A small image classifier, trained from scratch.
Training: muon at rate 0.0025, 18300 steps, batches of 384, held-out accuracy 93%.
Data: trained on microscope photos of single blood and bone marrow cells, 194171 training examples.
Rows from block 5 of a small image classifier, named by matrix and row number. Rows with one number belong to one channel. Each number is 128 + 24 x the weight over its row's rms, rounded and kept within 0 to 255. All counts start at 0. Numbers have three digits each.
After each channel's rows are labels from the 100 images, of 14848, where the channel reaches its highest value: "colour at peak" is the nearest of a few named colours to the mean colour under the peak. Only what is clearly more common there than usual is listed. The data: microscope photos of single blood and bone marrow cells. In brackets: how many of the 100.
# convs1: grouped (16 groups) 3x3 conv (model.blocks.5.convs.1.weight, 192x12x3x3), inputs within the group 0-11, a 3x3 kernel for each
# convs2: expand pointwise conv (model.blocks.5.convs.2.weight, 384x192x1x1, transposed), outputs 0-76

convs1.182:133115150134119132144110125102157166153143074137114076121118091073171144158102129135127107126121108123128139128151119103132154135121186135097120162100157108117120142153138104107128138171124100142102116153120111115128167110119153095166141130087131057104175120174144106134133116150115137134118137114126106158127111107118151186
convs2.182:143132145163127127119136139160133116107114177154170090168115133151117091110149132115124157201115154125158132142142195130132119123133122151125140140094131166121135148115118103154113141170096189113114141118085106122141082134109117119
colour at peak: purple (48)

convs1.158:127162077110116122107196101122105125151112136125117130171116157133106133143119114072137102168120165155120110140120177115109101159124146107172125127103110144144117128135090102131123094125133159128141122104144147144115124158097126182121123131109157144128134112121128102147099169120096114082122156113127082119165129188150105150
convs2.158:098114156136114113142144140116103174117170125156136138099125076114153110119087120139141124105108161172126149112120149124134145118132124117118142133105105143112153123108089149163126075136123119170127178119114169095127112124122120146
colour at peak: purple (48)

convs1.146:156129157159113132128166103116142142122111137123113137075065120097132114097110080143069099156135168127145138121115165120137123106153098114128114126143138098133126153180173113073131169133188118106106095143088131087097096143122123127149121164126144128141131139122150129148126122130127144090089129127131144127106146154153099127
convs2.146:102130129120137149117127128137126130102112098149124122163160169132142168119185123135143131119131130154147151140107075141150131122104159139151118084098117075136124126142117094116135116122163127142125079167131109144092133137128112141
colour at peak: purple (72); blue (28)

convs1.98:116113143107120156137087141123180135119180118097177121130168164114149155068132156123126101104133101098120094124150128115148157104132077116151099114135131157117134142121110135094154130075189143145155143109147142102123122148098158149118157155113119130137114125141151147100114102147139162136102088103120099114156145159140096117
convs2.98:084109101116140112074102137121095108192133122154119135154153161150121124099170078104134161148139110161099152155113153113128088113109131118134123112095152078163120157113138113095108127152121127153152111133135120179157177128147150176
colour at peak: purple (56); blue (37)

convs1.131:142132141140137166154168146132130114121112158145089153148108143101129105149101161144133142111107115106130118115115152112141110111151116165105155159090143205114179088166116117159130119110087098144133134157127097121117138089129135201148101088131142098109114094091140113132115146108125121105120111138091120140105131123099149091
convs2.131:134127074126163115126124091122112142123166110128135119126118140125182088111177148087153183138109107137068113139069122127114148137131145092164129119107152151151169145111079164178115096092126100142132142146105140139112142145151140132
colour at peak: purple (51)

convs1.142:150168141102149125113085127130127143151123135181147119098176121114102167120157172133116122134123108181144145108115112100132144119091157113109089103142130093141132100115137074144117074097101105085108142152104114148113109105153114106150094113137122159195156147117124114111155129141174123126139142103120119130137150118167130137
convs2.142:116134124159108088114099127125083091090112147113132113139151175129091126125116105170142122133146129106124167135127130117101123123086132125161123108115125163116110143177145090146115105121119180097128150117149102116137178129103144128
colour at peak: purple (55)

convs1.8:196144169126153145126108109138131146133141166129125132138093131132072095151162160089087093137132165149150159135123118121129112129107088135146140160135131119098143097103139110071090187173169155138150111124145105125097126103112147128140119143153128081102130142130132096121106103090122107149146137151130139126128148122134091112
convs2.8:142143064143110117105107125136145127131146118105159111134105128138125120115136173154152138119130105092156138116102165119147149137157142109117136111162160150140179150103117139102126108164167098135122130061134129138139082110120139127
colour at peak: blue (44)

convs1.20:096126171134176101151092083127129133111109138135115166123133155149112111153093122129175126142119120106135095136133174145162085120100065149110100082113164130183157121124125131135144133112127140105095119092167104153093118126137149149111130115128117135142121130111149096167136141150117181139121126090105155110167109109109107139
convs2.20:124152137119123114156154165156191154147095129145112161144144126133102140110140167152139123131140131091150151105130121148132141125136153146126113146131122171127121134161120137153165143155121149109140143120151142102148079145120165157
colour at peak: purple (51); blue (43)

convs1.12:128124096162114119115104167127132138119139117127150116145154122115106172134120165133114120144101118124114132094141089128143120113122141103166095112145100120172105155128140132127148122122143106162103053173077119170115175080143148090137166088135160110161151142113103094127107163130139117093147145119129137139119106158100143166
convs2.12:147143157127106136138118121132147144130137126099158124117125144139112163120148118137138107145116171127156147125150171151132128120108131107120120104099154135107135133153129125124168145118122104121109134161120120129112096111119131150
colour at peak: purple (68); blue (28)

convs1.151:083118122131123163133108110100114131138118145134107112077184132111186095157122082131135121130127133132096162123114133122157109136172120142162117105148108156121111149125121165128141119084130149128127150109166129112097125152100104103119143170114141106099125110180141124112106108098103151125150097125121090150131141100122049163
convs2.151:116115109090104150093152092126127116112107103088125134148103153099123130154156151122141159148123114150113123126100150111164135124161156148077109118119138132102150173135145119092156111158103128159135117102102126171129128112119144148
colour at peak: purple (50)

convs1.111:106124100138134129135136137114149147125160102107151097178120118122114185096081156136122114157146126116127124120128132133106091146110105165088100117139169083157178122120148112146128150119123129152131161145140128120106105122120124112130143154180112134137137133118133115177128113122154090111161155070088115093150132161104164069
convs2.111:107160128127159128124158123139153123095143122125103144094120092153149117098151103117130128137123112098140081131158078112120129131090125122101136144177137126125106137114141134197127130111142101101177069146161139142142160157097114142
colour at peak: blue (53); purple (46)

convs1.38:091103098156173168100083095143114126173151154097094115102124122131137153140117140086102072125128127126174147132084098167159177114091100124119106137113124112112120142132132136134124095100099095087111159135134119139172182169128135135138148113167139127128151152165119142129141151144091117125136135137147144139140117132116129105
convs2.38:135092103142121116116164102135144083056100168132150150147133156136143149139168146136125149104135100128111166142154146100144148129107112166157141102061130109136137132108146152170149126085132061092117133133104121153146153129125129105
colour at peak: blue (47); black (32)

convs1.9:127118095112104100155164172125120090125128136127079093131090114121118131135128113091152138122147152095125112147137147156108161146162135131147133108153121088088115118126121130151084145114105131171125144095135164176119132115132116140143147125135124124111133114151158197178098142158060108127107112131143107174118108146086140142
convs2.9:140116099134128121152146129127116156175146134112107087158127111129122117140136178110129119136128142146133101123097135078116099130065130140132142142093080128125105131150151119163129128084153135175114113164131078071086138147182118115
colour at peak: purple (77)

convs1.160:113142124095161148131118125148140107137097115153119119151115154152126103120107133080106084158190087100176104112123125138165170162091149122100140143125097158172135125106165119100122144143150149136135117152094112132168158114107150107179155119143129127174131126124112091135144117136099115131125121061115133132129160132106098135
convs2.160:135157131093130099137118132106095066183180159179129149126132145132126095113111108163149086159117154137150165174135163110134150129171121121085108113134149142148122113154112139081147189152163138168164141149145148141139102121159104187
colour at peak: purple (69)

convs1.83:129117092155125134114139107114146154178127141136122152108123119117124126137106113118141124122086121175110139124144112144108095112096099126145187185071123126142173103152161188102112124122147073135167136106125118117123106136152123112132099132149137110122131097161128128142149157094119115122133122139097140126119088088164094188
convs2.83:120163095141164118142111135133081104109105123087150104162163121133098131143143156119160128101132098105135112133134140132118126127111142128110145120118127123121155125177103152137134136189123123135097141112095110131105171135124106116
colour at peak: blue (44)

convs1.74:133105120151092131116164121122117105129132112159173158153146156128120144161142141104126118147169182092091081157154164122157163080084068096143128125143125116108105125122138107119079164117149117094108123139140118146134149119171130152138167135141155112141115145120119139127147097147132127120121132126077146117089149118124075141
convs2.74:128134152141153120134167163153110148175183133141152156122129144117104111111152140099121120114125107094102091142145137060125152125123125103141125182083109136162098135141145144115104132133154109139149111192139173071087158143162124118
colour at peak: purple (51); blue (29)

convs1.64:151158102166133089141099124079113159107141159158170140084103166129109147145133124100117104105131117130125115204102085144095105099083194116135116139128148121088124128122138103144140090155171153107113117129101149107118134122100162132131116127157131137164110142145131117124108121161118103129148110120129127112180126139114105147
convs2.64:132102120108116120134141107136137134115104114159140118118132120127179123127147126120117137159139113156137118113147070159152152115146102133121136178128117113133209111111099170119154126102118046121165138127111123136123136121085127124
colour at peak: purple (70)

convs1.170:123099137127099119119140140145139150112162157093144119129118167090143134128098159107166179099128176114112134114146181159106120068076082127135104142111131185131142149138141113137103129138147116099150118148126049107119134119125111144159143114133119102116133147172142146145127146107140122128155090143128084127143132108147107113
convs2.170:145149142127057154116072087111143134127126119148126097169136133132081126050095177089136116173137112130125133118095144099118136124122108098112120098139147124136122094130096145113144135142125175154140110170115113090110127129129135137
colour at peak: blue (35)

convs1.187:145120135108118121100128126138159140116089093152140119161155141149106104107122116127112125130108122123103125113147160095115129107137130113123083118162130170170167111133110136150139145107152140141148107090120137105097138107119073146126146151173067107083150141139179084191153109135119130128136081092135172126144132153092119139
convs2.187:101134141132116157125112146132179143086156114152146137150137110105137152092126136146123145135134170139118167129130192158129089125097134113130128107152144114133148110119118118104105106161128159128123139111107170101110132109108094124
colour at peak: purple (69)

convs1.69:144164157110117134133170203127133116113113111112086117106144095127162097069111088102110082129125125114117104154165166159160122106094096113124104153150152092120138151145136123137131115168104151137127128123113167137154146110120160154153100133136120088123134150131099104085102118154120091144115126162115155146134164122134150120
convs2.69:125133150137132129116122199112103189150087163158109164124138149091128158147132133084142114149119137114145140149137099126107154124113127128119117110129152142119115132142161155138102088162129098113170126182144174125127159084087131108
colour at peak: purple (67)

convs1.171:138113090122120107128127086154135120169128097171121129107113103154108099122154129190117110129155101144116129131076074127172158123136103110166140092121136121096099146135138118132153108122134113085099141139131109160162128109104141117118143128110116160185130111105149090167108146162094136127123102142129164161102159156150147157
convs2.171:140106180154109119113130157128094130092101122146108097137148151138121104137132154118103112105131180068118140126146104138126142148099135133147128149108124116108166168112156141119149171114138096132091099137127104126103149085149156127
colour at peak: purple (52); blue (38)

convs1.186:133144155150122092120122094131061120148117083106125140134085124114119110161173141122100168118129143087116141129113141106122111128124110132173136129148137118152173116156105126129154174116133130113108149117091160157148103123143148137147135137125129176134146102181128143120118155123072122068125120111116111192106096152125099140
convs2.186:129140201118122114149118160116110130140142138161105125169132080124150131101142079127142095132131113106138113129109140119142104130080115122117119072137129156115132103138141117119111058142132111149131138148141158129133068118106144144
colour at peak: purple (54); blue (31)

convs1.25:129079142114149133126180118146117082151110090101130169168116088153125132113083114159162162115148154135097095141149111148159122104141136144126093146137117125145127107096165154136154116176153078118142143142151106134158088130137151101103145172149126135108129150112087122118136136127122144087112092095150143149144119107107089121
convs2.25:135134132132153120142164180125118139099125144119129124125159065144102146157138103104148103117104174120156154168103128113142131140119106114138127172153143215121113121117140122137131100150121142136119104083163146126128123130125150102
colour at peak: blue (47); purple (46)

convs1.41:090111086162124150108116122132116113162143176097112138135159163130102143165160154095089075115118109164135138099084114158160122110122128135107122123145107103119105153122134153169171085067091126138126127095111136149166147111140142128127132108129168088135106136087161144156142127133119145142107110127123131150130153104096154110
convs2.41:177127114122119132123159153110119106119148129174165170142131176145144132165186105143129156130152114085131146118122107091155133124085133116094124136156105140134144125144145147192108125120118107134140095122102140209114169163131125118
colour at peak: blue (58)

convs1.119:114141132120159135144177159166164141170120120138139083110173096095127188146106131104121134116137137117132165160164114123124143103132139120091115135161120124136172155127102119117143157141107140135123148153115146104111091117108112095153118124204111119128127151147109111147156112147129113082159078096124124090143161098120127110
convs2.119:115160093125131109113151133153129098126158104140126132103140189102127121103162111160118155113131143144090119110175126140118151140142128128089112164135163136144109137161141120091119092156129132098105098138173116100118131172123142143
colour at peak: blue (71)

convs1.125:148120105163125108121136102142149145101123164158142158119117126130121118147120140099119099124123116122135112139137132121111122096114114124149094158104119156126140118083144100166129117157098146166095109144134160133138129087150111153126110125142120099101108114125138167189174175208109110119170110154118104119172139150105112066
convs2.125:169121134140121146136070112127084114210113136109121114111119157131130151145153105149136128144116129149147114142111162115143098129168139126147126114167131115119110118177101129147115138103162120127132135126141136143138138171139139125
colour at peak: blue (27)

convs1.143:151125133093154120149103143140124107123140160135138143111100115082132132118134134147186097175119116098134107182124141133138173091098101101092107124139151141157165123155180108108121103153122121109110097166152122125074107117106131136137119161159132120151122131098136087102155147124089136128122145109107186117116154112116133082
convs2.143:107131115140097134135130127128146161127180152133121163115095128137137123156140122133109182143133109123108129133102097136134079123115137112100124144115154082130116119074110080143148090150152129088114129170114092173148141112112156124
colour at peak: purple (53); blue (25)

convs1.180:126103086118138109115126123141141120148103068119138090119155132109143107131140174126115130123111121145130139142132101127108133135129127114095141130150133125120136119104139151092155126122152134157113109169100097134069119117132154087183187132214173133172156122161113111104121126138119161143131119118108155166102084141101140128
convs2.180:124114145104112136127133121147074117104176145131139084133105153176181152108116118109137076089120116180100162087112133130140156129119129161125126145137127087112099133104089077108122113123121154130126096136110103096092134131120102090
colour at peak: purple (72)

convs1.140:128089106108137148193153178139127154132093162140143154141112145122130124157148080149116101166089125170114091128122145093134118152121147119109128123133113099113122124136100103121125139111117100129084129143146131164107135137145089123127123078121108123112130108149149150175152127148120121102168110134099101144107104172110132206
convs2.140:110118110127141139179152099114153111118121108154106114139131166157151084153124146166130114117101151125173154195150121166140161111142130123124124142133117108118133104115030152145107129165110081137122148063132123113115072106152121109
colour at peak: black (45); blue (41)

convs1.87:129121114123094133134129166126098083115122180174124127123134157084147118153162120113081146130114123131152119155157110139109109109091101141096136138137102118118085106172105140116140114149107129161129162146086111086097164146121137113099089143137147116128124148084120206125119128113137144099125102092103137155147151145148128162
convs2.87:128094133140152134148127078137125118117116146143102088171130105121135115100154129105110105185123153127076154129121139111143167106133093141156123148106141157110106102105117100133151129114158156122064123121117144112115148149118144125
colour at peak: purple (52); blue (29)

convs1.57:105133171104144132169122140173163082144197113095097135130109115161141092126145113089156137120113153165128149114139145077093200152146126150146111118181097080102149109123151134105138151119118129118114126110102116140127123105142149128127101137132114113151136133104144135088117098182104124099143133129113142106140133132131104129
convs2.57:135129136114165116153098124116146130113162117137092159104159182117082151140107157134142105141117092123131143121112151119134133127094118148098127144136122125119107128151125171107133160154125099131124118162134122103165120135125135142
colour at peak: purple (66)

convs1.133:128144125120119097135153122115143117160145157082079100139155168128070162116109155134109130076120112098152154112078116142114132179169165164133119131087097136116167136126132081094095161150178142138115129102126144124178151153141147098138115094138152123154125111107131108108123132143152132114124114174136131124142130116130112127
convs2.133:127106099130125155091152161113117119136093147135151113095157132151111128132102128149122111148144095132106159102162126143132142139121129103168118113123113169145181146153143133139101120158106116126158151113111129134135129111157123128
colour at peak: purple (59)

convs1.166:128096131169086120119139140099148104118128126114135110140086136096149132140139112184139192143074111173102147151122104099157121130147129134156162110104137128124137142150156093129183126132065147134126151126127143119134105130110093158102083109138116128101113168112093139117150139162132100148113141144158134145115091102171136145
convs2.166:137143152115121124119161121132168116159131116148112102155133152135139158145096183118112155097108161128133114135097176119128096112132128149149143122075161124135118104167122124103128116115116146149152102135152133106165086141108159126
colour at peak: purple (55); blue (25)

convs1.165:121144122110107161094169171126124136139129114126118124132092090093154161164107132091134085055075110166180202121127116157113140123111124129132112138108103135146105153140171098137152124076088139120144112116123119114133166147174128109146128107126109144149110127132111094102161123142113129121134116117112153107129145127122125143
convs2.165:137106151133102133168151133152141113160088125166084076101147107101174118090143113129096086102122128136107125145086143135117112119158143176124122089136153169136124126144131123148148063108134116147115154147121154151112124137111127138
colour at peak: purple (54)

convs1.53:152136124085091079140155143140168135159129129116102121154095127127171151152162110132137145125094105094162123084096101156158119123111065175095119158132171123122134154128114135157166086101094120176161134135106118100121121159141132125135147136146121141152117115137092130103126127108125112112148166169136149092103112110125139134
convs2.53:131121127122137101143089100132107107164109152148165119142162101132163154138125117143096163165122118130102116145137156145124114124149121150125125144101130127130146154138146152121097156088109079130122125111133101166137133138100110107
colour at peak: purple (53)

convs1.70:143129158101141156101115115135144149142152151120118153123119123121114098094094092121123117095117115186127160104103100077142079123124112126105116137138121110099141096151079135139130159149177104099113145100105116135102121142084082154071129149130165135151167127167133154159157140130131115157179150121142140134145121138162115143
convs2.70:160105129134120181123114141140110131123152134176098100139107101114172152148148072139130078070133100098167128124115124118125101135156130112119122103114135125142129146127112075124138150067156122117148138084121134100072121129151123127
colour at peak: purple (69)

convs1.157:128150110120102207115097159162117131116127111143145111122115115091161143098129093117086095094169180075123174126139143138146154143131098119117079157129120131161170126136149127095117147133160134138134117109156120131106113160119146111090145129103155149145105129115119096109157137120179095084110160126138131133133115119135112103
convs2.157:097116148132121142094115145126125115125154114147112117113154106123165118121076124139147078087113124139140154127106169098128119111168104162153127106072104124117169125130080150109117111114136090140161109169143150167141152119147147142
colour at peak: purple (70)

convs1.156:128121142122104140107167124118107130126140147122134137105085122158148151147130140107163087180034154168179143126096120167165159144137139143119097114154098146104130128144147123135156094139148113116112131124121135145106168133116100135100113128119123138164117133141105113110142156126152152123149083090101142131125145146062117104
convs2.156:168086077139141133103120120136097147120081151126116074126124151141159112077127129135160085145134109134091143126079128132131144129174158148154151103154119135144106125137115125130130179135139137151089142139144174130102121120129126115
colour at peak: purple (69)

convs1.47:131163122118115109159133121134147116149095141116145101101129121102120120152156140091090093150146143140130149093125106126122134104135163099110125150127137174143147131167107145089149137122106135083151113121098166160144145142135159120109149135096116116092094134106134126155135160176080154145109101110174205153140124104117078116
convs2.47:128136111151119128131132150124125130165112133141165114144147094141159132105132138110110151114107111103160101122143111173086162149143133117138114098128122151114116130168143126136136127150127124127117146146152101150101176139124132199
colour at peak: blue (59)

convs1.0:101144121110121126136104116076102069135144129140131156123091127139161123103089104106103108137162136144150166117132165146127105196144167136119101115111127161164151140084099117136116103099098187127120163115111136081127159163116122128140121131137136151122166115145132137152169143178114135138097116131122127111151140161124125166
convs2.0:132136161132162105152108174143101123082144155132141097137125175104129140059146180114110190123120111153092115151119130091117154135101151160166129135156092119141098144109133118081106147164125128113132156133136146100102113141144144144
colour at peak: purple (56); blue (26)

convs1.11:120151108162136164160184137130114109125176125094146128118166163128117128148130148122106145137129090096112109111111138123163138098067114083089080156179129083144053115114100148128125123119119164137136150114137167155138144152089139128125154121117127148153116123106117098099131160140111128155120119122106132126141136170125118115
convs2.11:135144081128152157133152105146192126110178164123102134111106117144100117135103054154121085154140151119144121132115110171131083122130128109125145136126101130143138115130117150127140067096157113131132127122125102129105135174090136130
colour at peak: purple (61); blue (29)

convs1.63:084106141123096113153137102150109184114108166112122104179160158077109113105095167124142093114125131110101121135178152078079138114088175129134122145108089127162128098111144145181120121124145122127128110124101151169149148133126129115124105105120171115132095122147137092158144137090124129109148131138141144128116116130131110098
convs2.63:105121128104154157140141106112145162155096141114103141135158152137102162173142121101142102113121104100125168138140103137118100127082138120106131086136107162092102115116155145138052188121092087141102116184126108130111139105174113149
colour at peak: purple (71)

convs1.88:122108117152139135132137121171085163088064162139118164115124109113148108109134132161156122132107167143107165158118184143090090127107207100147137154161116114155134114109137118144146142108094104152131103144123114132121183162128113071152085120140096110118134132135111120117127142132111117123112101169126136120141117131130136115
convs2.88:093093110156147129144168138140117119108146135133105097166122112135076118149141098106119081125129109163133106110152094144138169123124119124126120128122138145124150091119146150131107123152110195140144158067110174145143158131130136148
colour at peak: purple (47)