Rows from block 6 of a small image classifier, named by matrix and row number. Rows with one number belong to one channel. Each number is 128 + 24 x the weight over its row's rms, rounded and kept within 0 to 255. All counts start at 0. Numbers have three digits each. After the name is the row's rms in percent of the matrix's.
After each channel's rows are labels from the 100 images, of 14848, where the channel reaches its highest value: "patch colour" is the nearest of a few named colours to the mean colour under the peak; "strongest on" is what is common among them. Only what is clearly more common there than usual is listed. The data: microscope photos of single blood and bone marrow cells.
# convs1: grouped (16 groups) 3x3 conv, stride 2 (model.blocks.6.convs.1.weight, 384x24x3x3, each kernel summed), inputs within the group 0-23
# convs2: expand pointwise conv (model.blocks.6.convs.2.weight, 768x384x1x1, transposed), outputs 0-76

convs1.111 115:189097144118136107167131148130104112086139104126143132135123146147085117
convs2.111 098:072182123158143137155103115090136118126128138155129130119119113128115126129118134187120159158093113130093168152133139151172128130108129121127123161165156151125133114162167123134116137162120118143139067152138099164114128122090148157
patch colour: purple; blue
strongest on: cell type: erythroblast

convs1.250 113:108126102131112141153135168140115092147140114134167100187115139128097102
convs2.250 103:123163169080124118157136151101144169147103128092118114129142116146138138144134076167161095126166105109105170129194099122106117132114117088103140119151086144135121105142101128092132100113127149120144087138114125148121103109091128118
patch colour: blue
strongest on: cell type: promyelocyte

convs1.161 094:159126082125122103149116077130137113107125124128142170171159104124157125
convs2.161 099:106132109133095126171114153110137129105089134109078170113077136116098116131135106145127095142129099101149132153140180130092118124133090105129125118158134106103100042123151132122083092078115090155104115125129108090136068121142138120
patch colour: blue
strongest on: cell type: erythroblast

convs1.353 101:123153102118078138131156167132111088133141151107101154152121110137118172
convs2.353 102:107116104116123123146112096126125120113103102168170081137123115149118155141136120107173143158089131119109161145130110159159103076101125080128113107123121133106117110118149100117130188104155164107085098113129126110130119126093111145
patch colour: purple
strongest on: cell type: segmented neutrophil; cell type: promyelocyte

convs1.194 104:147119164135169121148143122102135094110131124100137077097147111172106136
convs2.194 101:129137107150115151152120153151122136101141123102104174118103078150121122151148114129154133163158115121141097133111141147102090119131157130142112165103072117128131165147092150127170135151079109070159156110174133144136148126134090170
patch colour: blue
strongest on: cell type: erythroblast

convs1.47 104:086155139101127144116102142188141156126109115160099120148125115094115141
convs2.47 102:176154113092077118157145078100116149160108114090139157097138127093143097140114083142157112129151163147119101108092161160154130102088120117117124111150126117146154143112153108123142141182134141130121091182140136154147144149149128115
patch colour: purple
strongest on: cell type: eosinophil

convs1.93 092:152132166122128134141165110064146147112084128135141147105116134140093143
convs2.93 101:135115101131139157107122143137120115128188141092097177102109133163116110134099101133132135143105123185148163114127086118177158112098148091121098151140176119133143101105121125158115131129111169147145161133152131121143180143152106138
patch colour: purple
strongest on: cell type: eosinophil

convs1.177 094:095107146114113095177153124129140138118115148113135160135113175117077124
convs2.177 102:109105112133126083090168178184116177115157097053148138162134096129079165143126196121131157136112095101116147146109139176129131156115138164122084105132132151100124105140094127101108102153145108126126122152125119137129126147158112134
patch colour: purple
strongest on: cell type: eosinophil

convs1.178 094:100141139113149155157122132112159124140098135123159080080120156135147091
convs2.178 097:175105127170095143031138115126122129103119116115124147166135111159168162111087104134135139126113128141112144138133170116101166128146126154092145146120155120106112161105136072129126183112105174121110136122165129114110154145068172144
patch colour: purple
strongest on: cell type: erythroblast; smear: peripheral blood

convs1.5 076:133120092152115085102129156108150153126096177144172129141105123137117110
convs2.5 096:118123125156121131109154120184104121109126110139137129127097111123099087135113131078097074141153132100151130111127152134154121128142134132129124160128122122123116158141146127134149136108146148098116119092127125125149128123115172142
patch colour: purple
strongest on: cell type: band neutrophil

convs1.40 148:105130135135095143093120126131145115198133141085132107169108122130152124
convs2.40 097:154135137131130174115099137068125142105139134143137158106148136114138157145110155140149137137120135114138086100168164105119110132130144144118132093166123138115085097122102134123125114095109148121156130075120137150118113096126131110
patch colour: purple
strongest on: cell type: eosinophil

convs1.37 097:133175146158125083127160121134172118121105139090114141138122094127144094
convs2.37 104:124126110125154150093105149113131141109133086098181184105133144147114117155130119158102123114133133102159133106120151124106111140136152133125133164101093120174147173123133161149135122123076175097130148110173117168123069141153116160
patch colour: blue
strongest on: cell type: eosinophil

convs1.118 114:174108111159134138148154147117135106120123087109116098131108095134176155
convs2.118 100:141114161122150101161089145132122113145127135131114104104119162091189179104125109148115105127120138089087159143107151140151131159114169126132127123108149126144109131110118128141114131187130105138109176141180148131132185111154133138
patch colour: blue
strongest on: cell type: erythroblast

convs1.318 079:120103145145124106154076159120123092122127100099162160155125167130122141
convs2.318 099:146160104090101174084100054104130119141155139147162157113126133195140127124111169193078090143140117118126159095157128137163144107128132142139106118131148145099134158129103135128166155130076142111114168111156132105144135151150122121
patch colour: blue
strongest on: cell type: erythroblast

convs1.119 118:114152142135134111137092106102183165127094154147111167117120152136101120
convs2.119 105:197094090183126136142127146134117126180096118115114110158099105160134088114155173109105123136144125143066163125107136117128086150164172111140145108102113133146104169144127099156161154081120083121100080102129124138145124104107166109
patch colour: purple
strongest on: cell type: eosinophil; cell type: promyelocyte

convs1.256 110:102128057156147118103090153133138143149131127158121121135155105130153147
convs2.256 097:121147152147160103156077133155107135118151129099096098103128131108128154145107127149138129099152133112100109131167145137134184131118123132146117120140067129156108158122146160086173128145121140154143077116122133126123131110133144135
patch colour: blue
strongest on: cell type: erythroblast

convs1.319 062:069141142143150140133126121117149106132084078109120143142153132157163133
convs2.319 099:125134098099174155087146071114109172142139117146163113154116110149106115116141150117117082112131127103192099163103092168136104117129119168141118120180115113123183163117123115125148115154152120101107096136092125144138101117143096143
patch colour: blue
strongest on: cell type: erythroblast

convs1.170 089:102158136142096137170104107113146115174098162134125102106131161136101137
convs2.170 102:111114101116149144088140139075122151115158134127128124133158131174149136137132183122152124104100127150127134117134124125154186104078152128128150132099169118179050092135146106125129147158172111134147141096171135129148170130121136152
patch colour: purple
strongest on: cell type: segmented neutrophil; cell type: eosinophil

convs1.320 099:101145141090110120138107124138096124164107132199131127133137146118157096
convs2.320 099:139112151101099143066150206103135148089103145194140142125108140090116162103137135181162133106101120132107113136134134134135136098112133120123133150113139127152139138151168119099121083128168125126123163162129135101130117105057115067
patch colour: purple
strongest on: cell type: eosinophil

convs1.113 079:085141098177143150119126103106129158094142148151156124098115149110104142
convs2.113 100:082149163124124133149205147141129137137134111116116122118161113155140127137130159118122122131135134110163136115143076130136119111129126107162144171118147147111173113147148090139118110108106134073113123192152113150135123146118077119
patch colour: purple; blue
strongest on: cell type: promyelocyte

convs1.73 096:151168088167131125156095105147135089123161141113103139105117117107107110
convs2.73 100:111076127090160149122126190127139109107118108095140100110138124153129126142117150134076129118134125104172136135168068127132123158125128143138107120158165123110112131140114147116112155194079155147114164078122126142129121122142137152
patch colour: blue
strongest on: cell type: plasma cell

convs1.61 080:155168126104115100110122102137137114147141138115144092114116128118199156
convs2.61 098:108114162134135124121122135099161130167144136143088144138160055129081134129108132102159178124095132110136118108148113134115101112118173064106134178131148116082153092091085116125146151154119125133101118098169138108117108122113165123
patch colour: blue
strongest on: cell type: erythroblast

convs1.314 104:132197145135104132120109143142126130155126063139118111124135122146105158
convs2.314 099:092096106098125138072126163134156120145111112148110078162151038092119158131141130139170136146120114121128103153144132163146140107140144104116097152139124138169167168147167144155112116145132114127135094135107130114134102092127090131
patch colour: blue
strongest on: cell type: erythroblast

convs1.222 118:117110130114131141148120089091168106174127149166132123134140096105165109
convs2.222 102:147114105149162095143170156134126153167120133161118105130178107159102163135146098113142166174150134151149146140137148126141117091105124159131171128136102137154137090149153104135124100166110145122127126111149125091127141180092097169
patch colour: purple
strongest on: cell type: eosinophil

convs1.46 100:089125130104116116161141154152140120170125184115147121121117137104096090
convs2.46 102:122064143128066116152126114092117113122154168139079139133118126117101099123117114108122089128153160132168173147088082132138180148166110162101116115119130122099107113141156113110144161118111162112165187145136125101140105128155135143
patch colour: blue
strongest on: cell type: plasma cell

convs1.15 080:133167132134091089132159106156169134123101127116175129132115098134100109
convs2.15 101:117125131118161109139088161177116177170140146104134075115122110127083151137097135128129090123153136143075132139143125104170083139126092134114121128137107144134141107134148147111139166094119084126135178111086133143116158126095105114
patch colour: purple
strongest on: cell type: band neutrophil

convs1.288 109:094163108119145131082169153114149154165129136122136134111100084123116140
convs2.288 100:125130146106121090140136151124144106114128118120103166111129100153146120127141155121130142111138115084146154143097130144011155128187124150115144143146120140114119143134142123163110183108093119114119138163133133133123159146121129108
patch colour: purple
strongest on: cell type: promyelocyte

convs1.128 074:152101121140126075074103126130171110137136107122136137153117126166118155
convs2.128 098:111151147114153134080087123151142135148152119115129122120163129147132143142154103127109179144113118128059158145137164142139155163122127105124117127139108134090164143116115111098117119103192110100178133161154132150118121105101113117
patch colour: purple; blue
strongest on: cell type: promyelocyte

convs1.54 092:125149076110127133168161122112174130127127104154141145106113145145080128
convs2.54 100:115154154110108112127052116164118153085113132143090130107130111104140094131097084126139123109121136108109155141145136154167150145137134126144127113119151143115148150140100135102129131159134167132137139109132130119133066162108157114
patch colour: blue
strongest on: cell type: eosinophil

convs1.366 090:151140119117109164138123168093161103181112122112112095147108132138101147
convs2.366 099:135114122121134128114084176099134148137132140073094157126139174112045114135113117148136181129106133142129071106145086137101111128116148074115108076138138124139103166100102165151132145120112143146071157190124133129115164118131122128
patch colour: blue
strongest on: cell type: erythroblast

convs1.199 099:154163105126140122113142092156089126117104152149099158144111138098169107
convs2.199 098:126143130153120102112147122123117084115117123098093111140157147058142132161121122146171140114149136156125126146087124155143174178107152140102140129149123145144147126135165133086119120109131141184111184143152122106132087153112134117
patch colour: blue
strongest on: cell type: plasma cell

convs1.333 116:133157132136141104107105109101124140193108146137093101150139134129143085
convs2.333 101:185122099115129103089099135083132155132090156124186158126137179144117067142116047139106135148155127128127126128138127127156092117139141121124109125131137169150097122146144123148124151183159145191152130105091119101109107122124132171
patch colour: purple
strongest on: cell type: eosinophil

convs1.276 102:164115139102109143115114118152078120115136085133155167124160099155107128
convs2.276 099:181150133126142092159133109120147110097101122105134153132122178134153097138136132136165140112138147147108100132164134164151103150097107100131135112102150148185162070101142104158146104140174130144140122136101123149131118114130146071
patch colour: blue
strongest on: cell type: eosinophil

convs1.21 088:150109122097127103095150178111157151125094120104157114167104142114124111
convs2.21 101:150102121145117110149161139119128132098063136099126123115107126119139116108145099148127130115121150133157104090125102148118148133138120156126149138118098079115133104150144117086077177107140151146162147103122124103127147126177119085
patch colour: purple
strongest on: cell type: band neutrophil

convs1.87 079:142129125160144133117095146074125160152117104163147108109130140151084153
convs2.87 097:097126107118181141140084052134147098146141112113154178165118104092113103110148141088126170124105136178125122131128161118145108127115149126123113112143108159149159177117126120113124094134134108144163079112145153120139123131128121161
patch colour: purple; blue
strongest on: cell type: eosinophil